config.toml
model = "contrastive audio-text model"
dataset = "synthesized solo parts of chorales (CocoChorales)"
train_examples = 39062
gain_aug_db = 6
n_mels = 80
hop_length = 160
input = "log_mel"
spec_augment = false
win_length = 400
tokenizer = "word"
vocab_size = 56
loss = "softmax"
embed_dim = 256
encoder_arch = "transformer"
encoder_norm = "layernorm"
encoder_norm_position = "pre"
encoder_activation = "swiglu"
encoder_head_dim = 64
encoder_fused_qkv = true
encoder_bias = "none"
encoder_qk_norm = false
encoder_layer_scale_init = 0.1
encoder_parallel_block = false
encoder_moe = "top_k"
encoder_num_experts = 64
encoder_moe_every = 1
encoder_expert_mlp_ratio = 0.5
encoder_experts_per_token = 2
encoder_shared_expert = false
encoder_subsampling = 2
encoder_layers = 8
encoder_width = 128
encoder_positions = "sincos"
encoder_pooling = "class_token"
text_encoder_causal = false
text_encoder_width = 256
text_encoder_layers = 8
text_encoder_norm = "rmsnorm"
text_encoder_norm_position = "pre"
text_encoder_activation = "silu"
text_encoder_head_dim = 64
text_encoder_fused_qkv = true
text_encoder_bias = "all"
text_encoder_qk_norm = false
text_encoder_parallel_block = false
text_encoder_moe = "expert_choice"
text_encoder_num_experts = 4
text_encoder_moe_every = 1
text_encoder_expert_mlp_ratio = 2
text_encoder_experts_per_token = 2
text_encoder_shared_expert = false
text_encoder_positions = "sincos"
residual_init = "none"
optimizer = "cautious_adamw"
lr = 0.0017
beta1 = 0.85
beta2 = 0.95
eps = 1e-08
steps = 19200
batch_size = 256
epochs = 125.8
lr_schedule = "wsd"
decay_fraction = 0.2
final_lr_fraction = 0.05
warmup_steps = 960
weight_decay = 0.06
Rows from expert 18 of block 4 of the audio encoder, named by matrix and row number. Rows with one number belong to one neuron. Each number is 128 + 24 x the weight over its row's rms, rounded and kept within 0 to 255. All counts start at 0.
# gate: expert gate (encoder.blocks.4.mlp.gate, 64x64x128), inputs 64-127
# up: expert up (encoder.blocks.4.mlp.up, 64x64x128), inputs 64-127
# down: expert down (encoder.blocks.4.mlp.down, 64x128x64, transposed), outputs 64-127
gate.43 [166 121 139 118 134 135 142 113 104 130 120  94 123 107 111  89 152 130  92 128 144 113 168 147 144 111 125 118  86 130 107 159 126 155 159 176 124 130 129  96 149 155 143 146 168 167 122  75 143 112 180 161 131 153  84 134 114  99 132 125 109 144 107 108]
gate.44 [ 76  98  78 136 109 125 101 164 160 114  71 144 122 119 115 128 104 132 114 113 120 113 132 175 149 175 129 112 116  89 149 119 131 140 153 142 125 105 106 110 133 106 177 148  99 138 134 162 137 129  83 103 113 121 107 107 130 102 124 136 146 108 149 104]
gate.45 [143 173 181 130 130 150 124 150  88 122 154 129  99 148 111 123 129  98 148 158 183 106 135 103 110 123 125 136 121 133 139 123  98 140 136 128 130 141 126 159 130 125  87 136 168 157 155  56 128 165 132 191 110 112 106 115 126 134 142  79 145 180 135 114]
gate.46 [140  77 112 118 156 128 156 114 166 113 150 177 125 138 108  87 100 141 127  93  98 106  64 117 150 148 162 114 132 124 124 150 142 169 130 121 120 116 120 166 142 152 164 133 130 160 105 173  87  99  96  77 164 122 135 148 135 153 151 140 127  97  97 141]
gate.47 [ 51 139 133 133  97 130 109 134 117 180  85 112 150 159 102 145 126 129 179 169 100 119 134  85 110  85 101 122 156 117 117 119 114 169 104 137 120 104 111  86 127  95 187  97  97 129 137 139 116 135 152  85 153  99 148 133 136  98 139 121 128 123 150 139]
gate.48 [134 121 118 102 123 131 160 134 155 134 136 138 169 178 117 112 119  85  95 105  94 124  83 103 119 126 139 125 143 128 131 151 142 184 107 129 128 125 143 135 123 160 132  92  84 125 153 178 135 146 121  92 171  86 137 136 121 138 134 147  73 102 112 164]
gate.49 [143 114 116 132 159 144 126  91 149 122 158 174  94 127 122 122 143 127 160 135 118 125  69 122 125 112  95 102 153  87 128 156 116  75 142 114  74 141 169 142 152 113 111 112 115 124 120 149 112 111 147 110 131 131 144 180 122 154 145 133 136 131 120 167]
gate.50 [125 131 108 129 137 129 165 119 114 125 111  98 120 146 129 120 105 101 106 119 138 151 154 172 163 129 141 132 120 142 130 146 109  93 181 106 102 106 130  77  99 111 168 137 133 158  97 167 117 110 134 148 172 178 130 149 126 144 123 104 167 110  97 102]
gate.51 [102  75 122 132 127 164 115 118 136 129 131 110 146 152 146 149 150 141 120  83 102 110 180 160 113 122 127 143 104 109 145 125 105  56 134 102 147 151 153  84 132 122 139 118 115 113 122 122 157 123 141 137 112  95 198 112 123 140  83 104 119 166 152 111]
gate.52 [158 117 113 106 110 147 149 142 138 127 139 152 102 161 142  95 125 118 104 112 116 156 140 147 135 121 115 139 145 110 133 156 134 137 125 117 129 116 154  94 136 166 146 110 136 133  93 170 105  87 165 102 135  90 102 191 100 138 101 130 113 123  79 157]
gate.53 [124  87  94 106 135 136 147  98 194 133 118 130 156 188 157 124 135 166  94 114  91 148 116 144 145 144 132 144 128 143 167 127 155 135 144 133 123 139 155  95 125 167  99 119  62 119  97 184 119 107 155 102 133 121 139 139 105 102 125 150  91 109 109 169]
gate.54 [ 90 113 155 125 122  98 108 111 133 187 109 158 188 137 150 138 120 100 149 153 169 171 119 136 104 118 133 163 135 124 106 115 143 118  98 102 106 109 130 183  97 102 111 126  86  65 158 147 159 126  82 121 123 115 102 125 139 157 188 153 130 126  94 132]
gate.55 [188 113 134 121 148 169 189 120  98  81 121  76 124 119 127 156 161 138 126 128 145 121 173 125 146 151 153 138  89 135 156 133 149 130 150 130 128 149 137 143 146 149 106 115 161 118 148  90 142  89 141 169 139 139 140 139 144 126 114  55 124 136 111 160]
gate.56 [ 89 141 139 104 102  99 160 108 111 145 107 137 165 141 154 156 154 117 152 105 129  94 109 133 162  86 117 104  99 139 149 151  98 146 139 130  99 128 113 115 115 145 175 126 103 166 133 121 133 145 117  95 181 146 100 133 138 150 114 162 156 156 151 169]
gate.57 [133 135 116 100 124 109 148 121 134 153 102 121 123 130 136 105 102 144 130 125 124 146 124 162 166 146 144 129 110 129 135 128 124 160 181 121  86 113 137 110  92 130 114 150  90 134 107 194 108  96 142  88 155 180 131 116 163 127 132 168 128  98 112 107]
up.43 [140 134 127  95 124 120 119 148 164 149 128 156 138 115 147 146  76 110 155 123 100 142  86 125 122 140 137 152 122 125 118 138 140 101 140  68 127 139 153 150 105 116  72 164 125  76 138 180 109 154  76  90 127 127 165 143 187 129 140 133 118  74 141 132]
up.44 [111  97 131 167 164 137 129 138 128 114  95 173 112 133 116 135 108  82  98 110 102  95 113 144 130 163 158 131 121  92 117  90 148 131 138 102 163  88  91 145 118 124 151 130  90 123 146 126 143 130  50 128 123 169 123  86 112 104 127 126 100 128 140 106]
up.45 [128 151 140 131 115 129 137 125  87 123 151  96 126 157 100 144 165 136 123 118 106 113 132  91 107 113 120 109 100 108 112 112 103 116  69 121 132 109 146 112 142 121 174 119 168 112 141  62 160 155 119 175 112  91 128  90  95 146 129  80 159 163 136 118]
up.46 [123 166 130 132 109 133 119 127  83 138 113  85 113 125 141 170 156 117 143 160 155 142 198 132 121 115  93 136 129 128 143 100 117  93 127 127 135 145 152  99 122 110  78 110 123 110 152  75 159 149 160 195  87 132 130 100 125 113 110 113 123 164 153 111]
up.47 [109 176 144  84 128 141 127 152 143 134 118 149 162 163 146 172 121  82 173 139 120 123 124 108 111 140 118 171 191 138 136 119 141 135 176 108 126 100 125  65 115 105 127  98 102  98 149  96 131 145 135 129 122 148 101 158 146 120 147 150 129 127  94 120]
up.48 [140 113 115 107 133 124 148 145 159 143 123 133 165 155 117  96 110 105  96  94  78 107  72 127 131 109 143 145 136 125 135 175 137 168 115 146 122 118 149 127 135 152 122 140  91 131 148 168 105 145 120  67 171 102 137 148 123 129 126 156  84  81 130 171]
up.49 [151  96 117 178 156 132 111  98 160 118 170 163 106 135 141 136 160 128 121 118 132 108  77 122 136 144 116 103 157  88 143 145 139 106  87 121  81 149 172 123 155 134  95 115 110 123 117 216 105 131 139 102 120 129 137 163 120 159 137 140 146 150 122 160]
up.50 [117 152  99 125 122 118 169  89 116 143 112  93 106 137 124 126 102 115 122 114 142 138 170 164 160 131 150 163 115 148 149 147 116 115 178 150  94 130 132  81 105 115 159 136 118 180 124 175 102 118 143 162 164 181 133 130 131 145  98  99 139 121 116  88]
up.51 [143 170 114 135 124  90 140 116 153 134 125 153 109 129 119  90 123  96 141 130 121 142  77  97 152 140 123  79 128 130  87 127 132 169 120 134 117 105  97 113 122 113 151 151 117 137 139  83 160 147 101  88 155 122  86 128 167 144 136 144 126  94 110 133]
up.52 [151 103  93  91 122 127 168 131 144 124 148 163  93 151 105  79 122 128  89  89  88 124 112 137 112 136 125 133 138 123 156 167 135 140 132 124 125 116 150 103 135 147 149 121 140 121  95 162 110 118 139  96 135  90  88 176 104 122 151 143  89 119  89 153]
up.53 [110 177 151 148 111 116 117 155  71 119 142 136 102  67 114 129 122  93 168 144 167 112 139 107 132 112 131 104 135 122 100 122 104 119 106 121 137 111 100 161 138  86 164 132 175 127 162  70 135 142 104 160 134 124 126 119 145 148 134 101 142 150 150  88]
up.54 [130 112 131 147 150 127 133  89 122 169 141 152  45  88  94 105 123 164 100 111 108 117 168 130 145 143 149  75 105 128 152 128 148 120 151 173 109 121 138 120 150 151 131 164 127 184 125  82 112 116 168 139 133 113 130 119 126 132  83  97 134 148 165 115]
up.55 [101 149 146 171 108 122  75 137 147 125 128 128 136 101 114 114 103  96 127 145 139 121  97 126  96 123  91 118 201 102 118 110 100 142 139 139 143 144 143 132 132 121 113 116 113 147  96 167 145 175 101 117 143 102 111 124 114 134 133  98 114 131  98 127]
up.56 [102 146 127  92 106  86 167 134 110 140 124 126 116 133 161 157 137 119 191 133 121  95 123 123 174 100  84 149 113 127 139 161  79 176 143 136  91 104  98 134 114 161 169 115 131 180 150 133  98 152 155 149 180 145  69 157 139 136 131 164 143 156 130 144]
up.57 [131 132 121  93 125 110 137 119 141 143 104 106 129 122 134 116  99 137 110 121 128 156 121 168 173 156 145 137 116 132 130 137 129 147 194 119  89 116 137 113  98 134 119 156  96 130 100 182 104  99 151  79 159 178 117 147 157 126 133 171 136  84 114 106]
down.43 [ 95 117  77 124 148 162 110 130 133 139 162 143 112 100 135 136 131 122 138 102 122 110 143 135  70 102 123 167 118 113 121 121 107 112 143 159  82 130 117 111  93 151 146  98 121 127 120 110 112 130 173 108 139  65 135 145 154 139 135 147 132 168 154 121]
down.44 [175 159 152 142 109  62 134 113 172 104 111 125 100 102 105  95 130 167 121 154 122 119 138 139 151 147 126 122  90 162 143 101  87  81 133 119  95 119 135 186 111  93 152 160 116 138 148 114 123 112 126 163 108 104 118 126 111 133 148 124 123 119 125 100]
down.45 [147 142 135 106 105  92 138 151 128  86 114  92 126 146 136 124 131 119 110 142 177 129 134 117 164 169 110 162 122 156 116 159 122 171 108 117 150 136 144 150 129 105 106 180 122 119 130 192 100 148  72 120 137 116 137  98 113 136 122 102  66 102 104 106]
down.46 [ 78 123 101 142 155 155 121 121 112 146 156 144 120 132 146 166 128 116 163 132  91 118 126 136 122 106 148 153 155  91 101 126 138 110 144 140  91 148 149  62  73 108 157 112 133 144 115  91 119 127 212 115 160  94 149 159 144 130 112 132 170 161 179 152]
down.47 [136 156 101  89 128 158 138 173 124 147  62 105 132 126 169 110 133 153 121 164 167 136 153 130 170 162 105 113  93 113 129 157  99 141 113 148 115  98 127 136  93 133 124 157 154  56 148 175 111 192 108 114 121 165 126 133 113 121 134 117  97 126 134 105]
down.48 [172 119 164 126 100  95 157 114 140 111 127  91 123 114 126  87 157 127  85 115 139 129 131 142 152 154 110 106 140 157 164 113 125 133 128  94 181 146 125 141 167 186  98 137 123 122 121 146 157 166  44 139 127 146 105 113 112 127 145 145 111  92 102 124]
down.49 [134  87 155 110 107 123 142 116 114 139 124 103 140 137 120  94 145 144  50 143 163 115 119 135 129 127 104 130 111 124 116 110 141 142  96 124 176 120 124 126 153 104 123 145 122 114 128 151 112 146  83 137 132 183 123 123 117 131 118 126 105  76 109 109]
down.50 [144  86 130 100 113 128 133 142 138 136 128 118 129 156 101  96 117 114  98 120 161 126 139 145 147 148 143 148 131 127 113 152 134 167 111  76 135 160  88 115 126 105 155 173 137 122 104 172  96 172  72  96 147 131 112 130 132 132 109 138  87 103  82 125]
down.51 [ 97 146  94 142 136 144 128 110 150 152 129 164 104  90 130 133 111 128 209  98  83 103 106 130  93 128 134 106 124 111 127 118  88 107 167 152  94 154 127 136 118 150 157 121 108 134 128  73 118  97 175 125 148 109  99 122 137 120 106 124 154 121 146 139]
down.52 [168 107 181 111 113 118 119  84 149 112 135 103 122 131 133 120 139  98  89 127 158 137 127 142 147 142  97 101 106 129 132 127 134 186 105  69 176 132 127 136 173 169 126 119 153 114 140 189 153 146  83 139 100 170 135  91 101 140 147 137  87 116  73 130]
down.53 [ 98 149 103 122 141 141 112 144 122 155 122 137 145 124 140 158 119 128 166 129  87 130 129 129 113 104 134 109 126 123 121 109 119 106 140 158 105 115 136 110 104  95 129  93 118 152 134 142  96 132 186 171 122  76 134 157 132 122 132 141 173 177 160 123]
down.54 [112 162 113 120 148 150 130 130 106 116 142 154 141 129 127 134 163 113 168 124 102 123 111 101  96  86 111 131 145 128 147 109 114  90 167 173  76 133 156 104 100 159 146 127 122 173 109 111 107  94 173 129 140  80 127 152 160 116 121 136 156 152 140 134]
down.55 [ 99  79 133 142 171 140 132 136  85 118 158 150 108 135 115 136 125 132 138 108 131 105 151 120 134  74 114 138 113 105 110 119 117 125 139 173 111 140 149 133 138 103 138  92 155 137 136 117 107 122 160 176 147  77 139 147 137 125 143  99 110 160 141 124]
down.56 [122 130 128 125 110  85 116  97  85  87 105 120 130 157 135  87 142 155 133 157 136 113 108 135 146 141 131  96 136 182 119 127 122 149 134 123 199 116 125 169 142 138  90 164 138 164  97 117 103 117  77 136 134 135 122 119 148 123 110 140  91 142  94 137]
down.57 [153  92 129 102 117 130 125 139 140 137 132 132 119 129 136 124 139 118  95 127 197 109 134 126 157 129 139 172 132 139 109 140 121 174 133 116 106 174 101 131 112 100 139 153 146 115 106 146  97 147 101  69 153 141  99  93 139 146 104 114  89  96  80 128]