config.yaml
model: "contrastive audio-text model"
dataset: "synthesized solo parts of chorales (CocoChorales)"
train_examples: 39062
gain_aug_db: 6
n_mels: 80
hop_length: 160
input: "log_mel"
spec_augment: false
win_length: 400
tokenizer: "word"
vocab_size: 56
loss: "softmax"
embed_dim: 256
encoder_arch: "transformer"
encoder_norm: "layernorm"
encoder_norm_position: "pre"
encoder_activation: "swiglu"
encoder_head_dim: 64
encoder_fused_qkv: true
encoder_bias: "none"
encoder_qk_norm: false
encoder_layer_scale_init: 0.1
encoder_parallel_block: false
encoder_moe: "top_k"
encoder_num_experts: 64
encoder_moe_every: 1
encoder_expert_mlp_ratio: 0.5
encoder_experts_per_token: 2
encoder_shared_expert: false
encoder_subsampling: 2
encoder_layers: 8
encoder_width: 128
encoder_positions: "sincos"
encoder_pooling: "class_token"
text_encoder_causal: false
text_encoder_width: 256
text_encoder_layers: 8
text_encoder_norm: "rmsnorm"
text_encoder_norm_position: "pre"
text_encoder_activation: "silu"
text_encoder_head_dim: 64
text_encoder_fused_qkv: true
text_encoder_bias: "all"
text_encoder_qk_norm: false
text_encoder_parallel_block: false
text_encoder_moe: "expert_choice"
text_encoder_num_experts: 4
text_encoder_moe_every: 1
text_encoder_expert_mlp_ratio: 2
text_encoder_experts_per_token: 2
text_encoder_shared_expert: false
text_encoder_positions: "sincos"
residual_init: "none"
optimizer: "cautious_adamw"
learning_rate: 0.0017
beta1: 0.85
beta2: 0.95
eps: 1e-08
max_steps: 19200
batch_size: 256
epochs: 125.8
lr_schedule: "wsd"
decay_fraction: 0.2
final_lr_fraction: 0.05
warmup_steps: 960
weight_decay: 0.06
Rows from block 3 of the text encoder of a small contrastive audio-text model, named by matrix and row number. Rows with one number within an expert belong to one neuron, the router's apart. Each number is 500 + 50 x the weight over its row's rms, rounded and kept within 0 to 999. All counts start at 0. Numbers have three digits each. After the name is the row's rms in percent of the matrix's.
Before each expert's rows are labels from the 100 texts, of 14848, where the router gives the expert most weight on average: "tokens" is the input token at the peak. Only what is clearly more common there than usual is listed. The data: synthesized solo parts of chorales (CocoChorales).
# router: router (text_encoder.blocks.3.mlp.router.weight, 4x256), inputs 128-255
# up: expert up (text_encoder.blocks.3.mlp.up, 4x512x256), inputs 128-255
# down: expert down (text_encoder.blocks.3.mlp.down, 4x256x512, transposed), outputs 128-255

# expert 0
tokens: "double"; "<end>"
router.0 104:471595510571445523494419448389471451442540555566577492451555471485562490503499382508415539441495450524518500538521593476485464528603595506404567520490445463440464447480464482419493523559509489452487408505474530418412546411544510534480539544453492514540496470472506565533493504586506458499517493518578460363481581517385455437459547531478473424496514519564509387460470536551620479458512
up.0 103:531510519501413557483494514508520471404549507511486458446512428429523499488468434501498534496532531511512555531495639454512341505482558495438589544433472463480499540523510558508359485494538520548403423494533435349444494449527531445520454547371395457545500425422525563504566483590462436507507532455514505429503504503548418459491520491473506440553510486517696510451451561493499512587457
down.0 125:437511554387555484450425459427532390523481489512587482504464530519385526525531436528414544409434592583529547529520482573524526514574488471485583486574507424486480476513474398553521472529491542408556484529502568507500543429434477512522559458473524479584438537497435561613493547542485574562544507507577540433548514537508403443545570511448457492402451525531497506534513505467492492472618
up.1 140:523556573574501535468457471452505459451595509543582487462599526438509506575512408524484519460566455490448449488580586564499475467541623543453599588428454545559436541552538486466480535504565566479505402488496500448427559470530570548528529504439510455546492505481506566527544552523491512523567545480563436461585538483467450453480583460487491463497549541545516439424580547552557493491539
down.1 143:437549505461506492468453443414507366512492496542569484504464452506389506552430448523438487401453566549529529463495459549479501514512474436453505444557494464524428511479522430537503468530477493397546465548461555505437551410489533543501573498446549504557437521454414564600460527560505576552533558539558497425554521528491435467542634485449444404437397549503490443524510540495543451460573
up.2 126:469529461508529485493468407459521588519554485457516544483595498443495512544603454510510496574519437442496441540496589512562458406472468491521547450354498532511518510573478513592580500447546476522565448408519432480537515507443506513489495559459514503526571458537466459461470593425500537463555443490485518482528429552497548534466521478505491607442543444441365532404536488482487549522451
down.2 125:486482424540534517557556448515477494555464577488514545496405500480499445501426551418455477526516518532464513480461393460492580451454462454545483475514562504578478539539596498438488478592590423536434508645515454539550523530624598479502445542427522522528508484534491535467530506430528501481407545514575471531495533545477478545479558581588500411536501536512504539544395534433592424475475
up.3 088:448491427484445483536464435477490553554424513462466481516434463538484495426517555505460535503423565614563573521483400405493382499617459424461477488628421474332534427473351489473468456536504452492436487517534469499510477470521459520482479480472498512482459454455494483486476458433508446488440461495507498541410453544426517524534458643517508544504483458485507567525349517486544482525486
down.3 082:553519500532462544543558580483569542508492533564487539518538466572513397480533582490548546536504482427535499505465509391449475517463524496410409551510510501401514387488390597433430543526594487570382546575452488470528475569512476491542514446473475508495583454484515490465464506480528399430443469467532551519434512443457454477477542578598516460512576493501533429412307357474463465499392
up.4 104:569599546610432569487458427501512541480619506501545474435589520490502496543452422510442502415572459491462508522564606471477375468571594569524592531449399484508473515507518479457467507476555471495451438436538501378401535454504516511487455550431452434469501487499517544500544467633501486506534547480531416429518530517439457449500518527465533474540491503545535495403550545496587503496478
down.4 121:430543561419503485456438403435521402517483487509581523476501492475418557554504446536404472394415560586535541493482466545524492465534504470468566475544508465477473509493500400561519482509506504403565436532508575543466555439503525520519533486465549499544409559480415591575463592522449574536547518522592495404539478534490460450502581518480419426462422532518501508536541553426528457448587

# expert 2
tokens: "<end>"; "violin"; "d4"
router.2 081:460546550511546514491506450454413496482484482467415496525537477427466499448570448516557522427500409472507532473464503409518393473522552526470440432490485468346442435533464457399462515457476497586513514547543485471464493505564484472467496480517477481486515457423515445522515475559451503478576442504506600535517441482478456475515473482533479592547513505504562537372451476374449525493458
up.0 109:440488539586535430551529619557492483478475506493498486598499506631479554507535603449534527443475521585526416451527430495484571446572526571475396477510541477496467450418424488488519565464463497410535572538494559528474469529568418519563547484557532441406426577479539456496499417529478444476500551492460536565568492482414557529538532489533508497507419527532464377487557443542508504454555
down.0 109:579536576494506509586538501511457490421471498466453552422590434420457486447469589496470410555540505454511530516456597510452444552467493473506508567452466536462587523580503567416426491473529528523427521497507513381491547501526453438480416450446387469428514495419444461516450432545448531441489485423471508482447521431545357488390497484491498443593572557430570505442406508480516485493432
up.1 108:486443473539465492521605549512496475548447512507453482543425496583504524519495594502479467505574494466597403526502523440527501487455481497486463589548523465394527482502322492457499497486531479428432520519421587486505499570470493550532499428477453555431537527468528514513464490603525460493455540503518546534451524492448452532506517477522544471495606504565461517522503418565433474488501
down.1 097:589631548563481592477585499525462496555472492491359486409543425491540450477500521474480489509435529530552524547429527455414463534463578525419467497579462443441590524493547518366455485545479544578397510541494517475517513471490516403458446495444481538465498425471531570565471437481456523518495417421533514498402567482527412516530535550552494495513574529485481465549381494465482407473391
up.2 131:435506522448556515490489464431583447508415479446445480477476453444451476517506518492463512498430397514516564478565539458499392431563505560568419413508499538345436495550437475534477460491487435442539498579548535476443501526502454505494500555473471482416452522413493511494443491623504519478592459498492469444535501608484434489543498523488551495555403535572552513436478526486488510520579
down.2 142:495362568427477485461410512497531378469474516321566533518578525392441525473494506607503507534583572471423468473482603567624540522468469512551528525456476550545555545567506577518453467450479522565541582465494524429463498508490519549513513495488411544523489518541405488441522483528542487534557558538496504555513482492550449492501470466462592508506497504572591481510543467533470522605508
up.3 098:420342472538413495482463498514523519563652510496555559415508565483536540537569437536460615518521525565485517455485599519494473490497521551553519442447491459495495448494403380542579450462468492444570452506589451546450513521453534500525529603521544503593481499592524477504540457413458541529493395527428477488545514543545516508496507483473514529473476491481462558567687500544507550447501
down.3 088:556532518484558463455514454531527599489451468515497547488551543496579508507443523396490428447368499459482539535504447533413549465474528485486552477609432488522520504480538453421539457515418529592500474482496522524511540515535501460440411398556493507398454470520537540526566467537480518527489478531512534465474503447517568558490442506566464484493561497454523496636465482489523509478560
up.4 057:539464497540525472500556509413486508546458472456466501524419548559545576484535514504480471521541482510570615487610420480536428472513509471455515558622419515376491471488489475440486652444395564489378549451538540494532523518476522578517524427505495550482456510500536533521533439525513549516467574498502528600524542480468442512500442412498515514455587562584510514527428432532491524536563
down.4 075:453655530561447525470483452533522554482495498598413450499517403572602466560505524467580434413419428523606502447550452439383412483590559476383470465576421504379407513393419509469416522490456493521487441467464498397484510422534467534501472511476480489489516449397610557478487458545451525469507439462446459444479493518510559516499482562550426526531474511438513485509429568498516479492465

# expert 3
tokens: ":"; "trumpet"; "f"
router.3 119:519416465426577481492595548583492473512476502426466492577418516488492507527453596502566441559528534449462472506524399554511593445386415485606427534554613550632538637549617541537502475509511509561517533503540492600584484594485502499556469498539507536445496521562495504479543570429517543516498570505488518563572505505613531532536473428495518595514502524464500616597559507520439485575540
up.0 091:427534530513423516475407373431539537481515504457482477453514403465495482467565430494504600442456463493589545517475578371484343475583511432330503461521377477349470411461363516484447552473486472507426435492498513402410514432469541525466526451438468499507462440383507526480451410554519462516523456509483479473436458477457469487540500544476509437490493512482532469427410485536514489496426
down.0 076:445400490524488481340510506444486511436452490500452427459518437425551538547490420479571496500488484560477638493516511520515467512487548456385465498556399529456505541450549453529380467497373573529416454527540516373489524419476583545486484528450425565530464465491525634516558445525527566457560497444448461517566491496513440533551470476407553497577469512476550494604422557529505492620480
up.1 082:448527539500414473477401409459515534482550491474508472472561453459507494485548412492489572415469467526575553485490596386521336525577563465377520468492380467287492362482323483496481529479454488498465458480486491377424492404462478517466523484455482485545474417400504501500441435560494455493538443489499470480433461476454473489530505552493490480498528503493544483390429479520504507498421
down.1 060:476464522560456458409469525469470515467439463549492414450522515421580472573473464430518497451533483528499603478526528507489448543460557447365473522558380524427474506461500455463383496526393558503398508530491522320463499393541562541437475495451390498532458477454519595562565412626533546458499511471442482554504510446475413568553527514402532476550475490547549435531438501531503501624471
up.2 082:445525536506423474480417410455510529492548499483517466464568467469500509505556422504490566436470472528564544488477611402523339521588562443378524455475368474277477366479311479489481531491440493494464444488484517382422492404467467515468518490463477485567480439402492499496442424575502458491543441476484459480428473472461468485511504540489491461506536504491529475404441478523508502495413
down.2 059:512421522572467465412469529467476510458467498534493447455520499426584486573473458480528484432521493528494627486527545484507431538448571434350470520550383513404475498482515447474395529512427510490406509565493525328497489414545572570499500495441398484539471471456510603576583427610532530486487546486455501559518530463474397551556544507397504481540483496540571457528416531526534492596468
up.3 087:456531546512424498488405409450511525479537509470497455460537443464508506480547406494501559413470461524582562498491582394517339509562548447364519454488367454312489366495337497497474543478444503492473442484500498390452483405450499514480505479448479511536472435394495515500431457587502449512542471488513481475421459467485449496532516561490504459502535473487533493401407492516507507525409
down.3 065:465501519559457486385469506459488484508428440502441413431493503428554496586488456473516521439548494541525605519504491455519435537490528450382478505589387514403451512445492408466370500544365515509402501548478543346459503424566518538447436495458398493518452490433512620548560413629537556453508465462466504542499500457452441560570512548408552475544471484545538466528436518498511502603474
up.4 086:473509547515421467485427432466501510494535495475521453462560463454510500476561417495490563430473484528571557490495597408529365533581576430362530456480363465302484383472321475481477528485451513494463446471477518389432498383485482507473515478466471494552466425406506505493458424571507442491546461494484472480426470462467450482516509544490482467516528490477537477415423484521510510513412
down.4 065:473416500602462461424465533462500488469461503488498432478485484437543463596456469494512523418537508553500604485501509446509430536443554453344457527588422522370475502461520466465366487528406503519393484568497512347496493419526566584483526506451413497534436464436509608554573391605552519495496548462456467557521519440436380554603563535423525476555469486550544468544404522521553484593485

# expert 1
tokens: "g3"; "<end>"; "3"
router.1 093:552458463563446412556393497418435506476482449436474491408454462490465500488518541513461474528454447424496568454438469502447449596522618478439472502562435433430511458502498493484482489445380505565457553523546500495410471466524516572471426484555597550487504494492487487484479425533578582489417494518431533519528478413482549448463537520453527484476555560488523435509428482527522505465473
up.0 094:512514481512490558519460624511497551499509522508505490489396515636518542475515416520455536481512509598462426451484369516485552405501512524459484410499453447424464400521385375520526529522477488453490485525536455533532512415507485528490533534527574520588438506408542503505495474418513493496432545547472448590502485528450543548573499492467507471476452469542472568588596511498543566534487
down.0 076:482447528587505436649512494569537569508584465525506512442481486443551466509428605453424479486594442509449527530395459453514521430435575451543452506450547557536565535530591436572531452490465382365513468562506490480438525500523488524438442436502484487452413425497496496440569469512491503557468440526609477551465493398493568543532507401462512485496438523533459542566519450476532512536434
up.1 084:490580483471519540503552682537495521555532491508529521463499571584455555533532504495487580478554484499434397526492551452532539442401464599481514477478461437447488362541394482485568529433533509489430438482459495586542482558461469465506514450570527506513471555450520472461445503586534419488462452489570521461445493495534499523500546517538533447425500482523451445370613433466479565391519
down.1 077:411453475479532491577511482483499484533558482578518648511481413546497432587486621540480484496556436550527508551509523391526411511435501548445440437502498432389559501422473564545566497476550410444552492514452575539486493637515449481490501493433395496416477437413483471417578540525425422486418450494528554480443511454488590481517535494519484480443438509497489446494453470508479456453487
up.2 078:501586526516418573518445449493497525504512466473505477481531498557471497532490548493477519512467460500530419498513436469482532337552473609446495530533456517407421418481384420490500528480504470461468506559409550436509511483465517494484505406498520477456519563445554546496395512564499461474512479489503469516482421579412512478557496546525453482508424501593474544483546441602521540462538
down.2 079:475455564546472423570523488515509510423461479493507492450568421405423520497518578587456523513531514548507505563442529431563474614493642478471385449373509536516581483509444589532479499480482557499604363529483501488502472442490511567581551475469577558476428418422469465555477480482456539527518420489479550487536490363561588544504581508512459452513532480493565491429476519481475474473399
up.3 097:473616523509398630487459607475527567488647502585484546469525498557538523520548470550551622500583423494579387507518521480490541424620502522357564529518476441424431442471427456523519582457590473469461544512385451490457394478496487524499490448548473474507535530368527441467513574532478514513486398462468431522441468569461505470523472491513456470475472455503446529404520514501507519430448
down.3 097:472447443494499419599504520486518439452528455553572516554415434600449485387569560523418557487548552585535507535486521487516454550537502447486430516455576487354555445487415480565484516531578368366503509488484491494439472426419445551620549557429486487531458385458502465575446493436426453580461500474565456495538449520420521522553617464500472518529462491477532472462413525556549494441490
up.4 068:507567502515397539495371459478538552437568483527481552440552550582515563555619481538471554504527473558522511497540455510447477335652482490422564477539430474342461440453527477519491519483483421486492511539524546474399465372528520487460447478496504498445487525408579515456464520490478536534439429522462454532467486580428580485512447502497501446541451502552487551550454542540573545494486
down.4 075:465501516577422388558472431461523480466574455559542491514504412540468527532509562536419504436563489553552478495479484471540461564526615442482432450459503531412526516486390414538499450499504410382559423548415505487442474427536473570529486516440546532480404374387499490513540559547420482543529442490561498451537482424556618509596572478465443453549460484491530535452492566513524519515404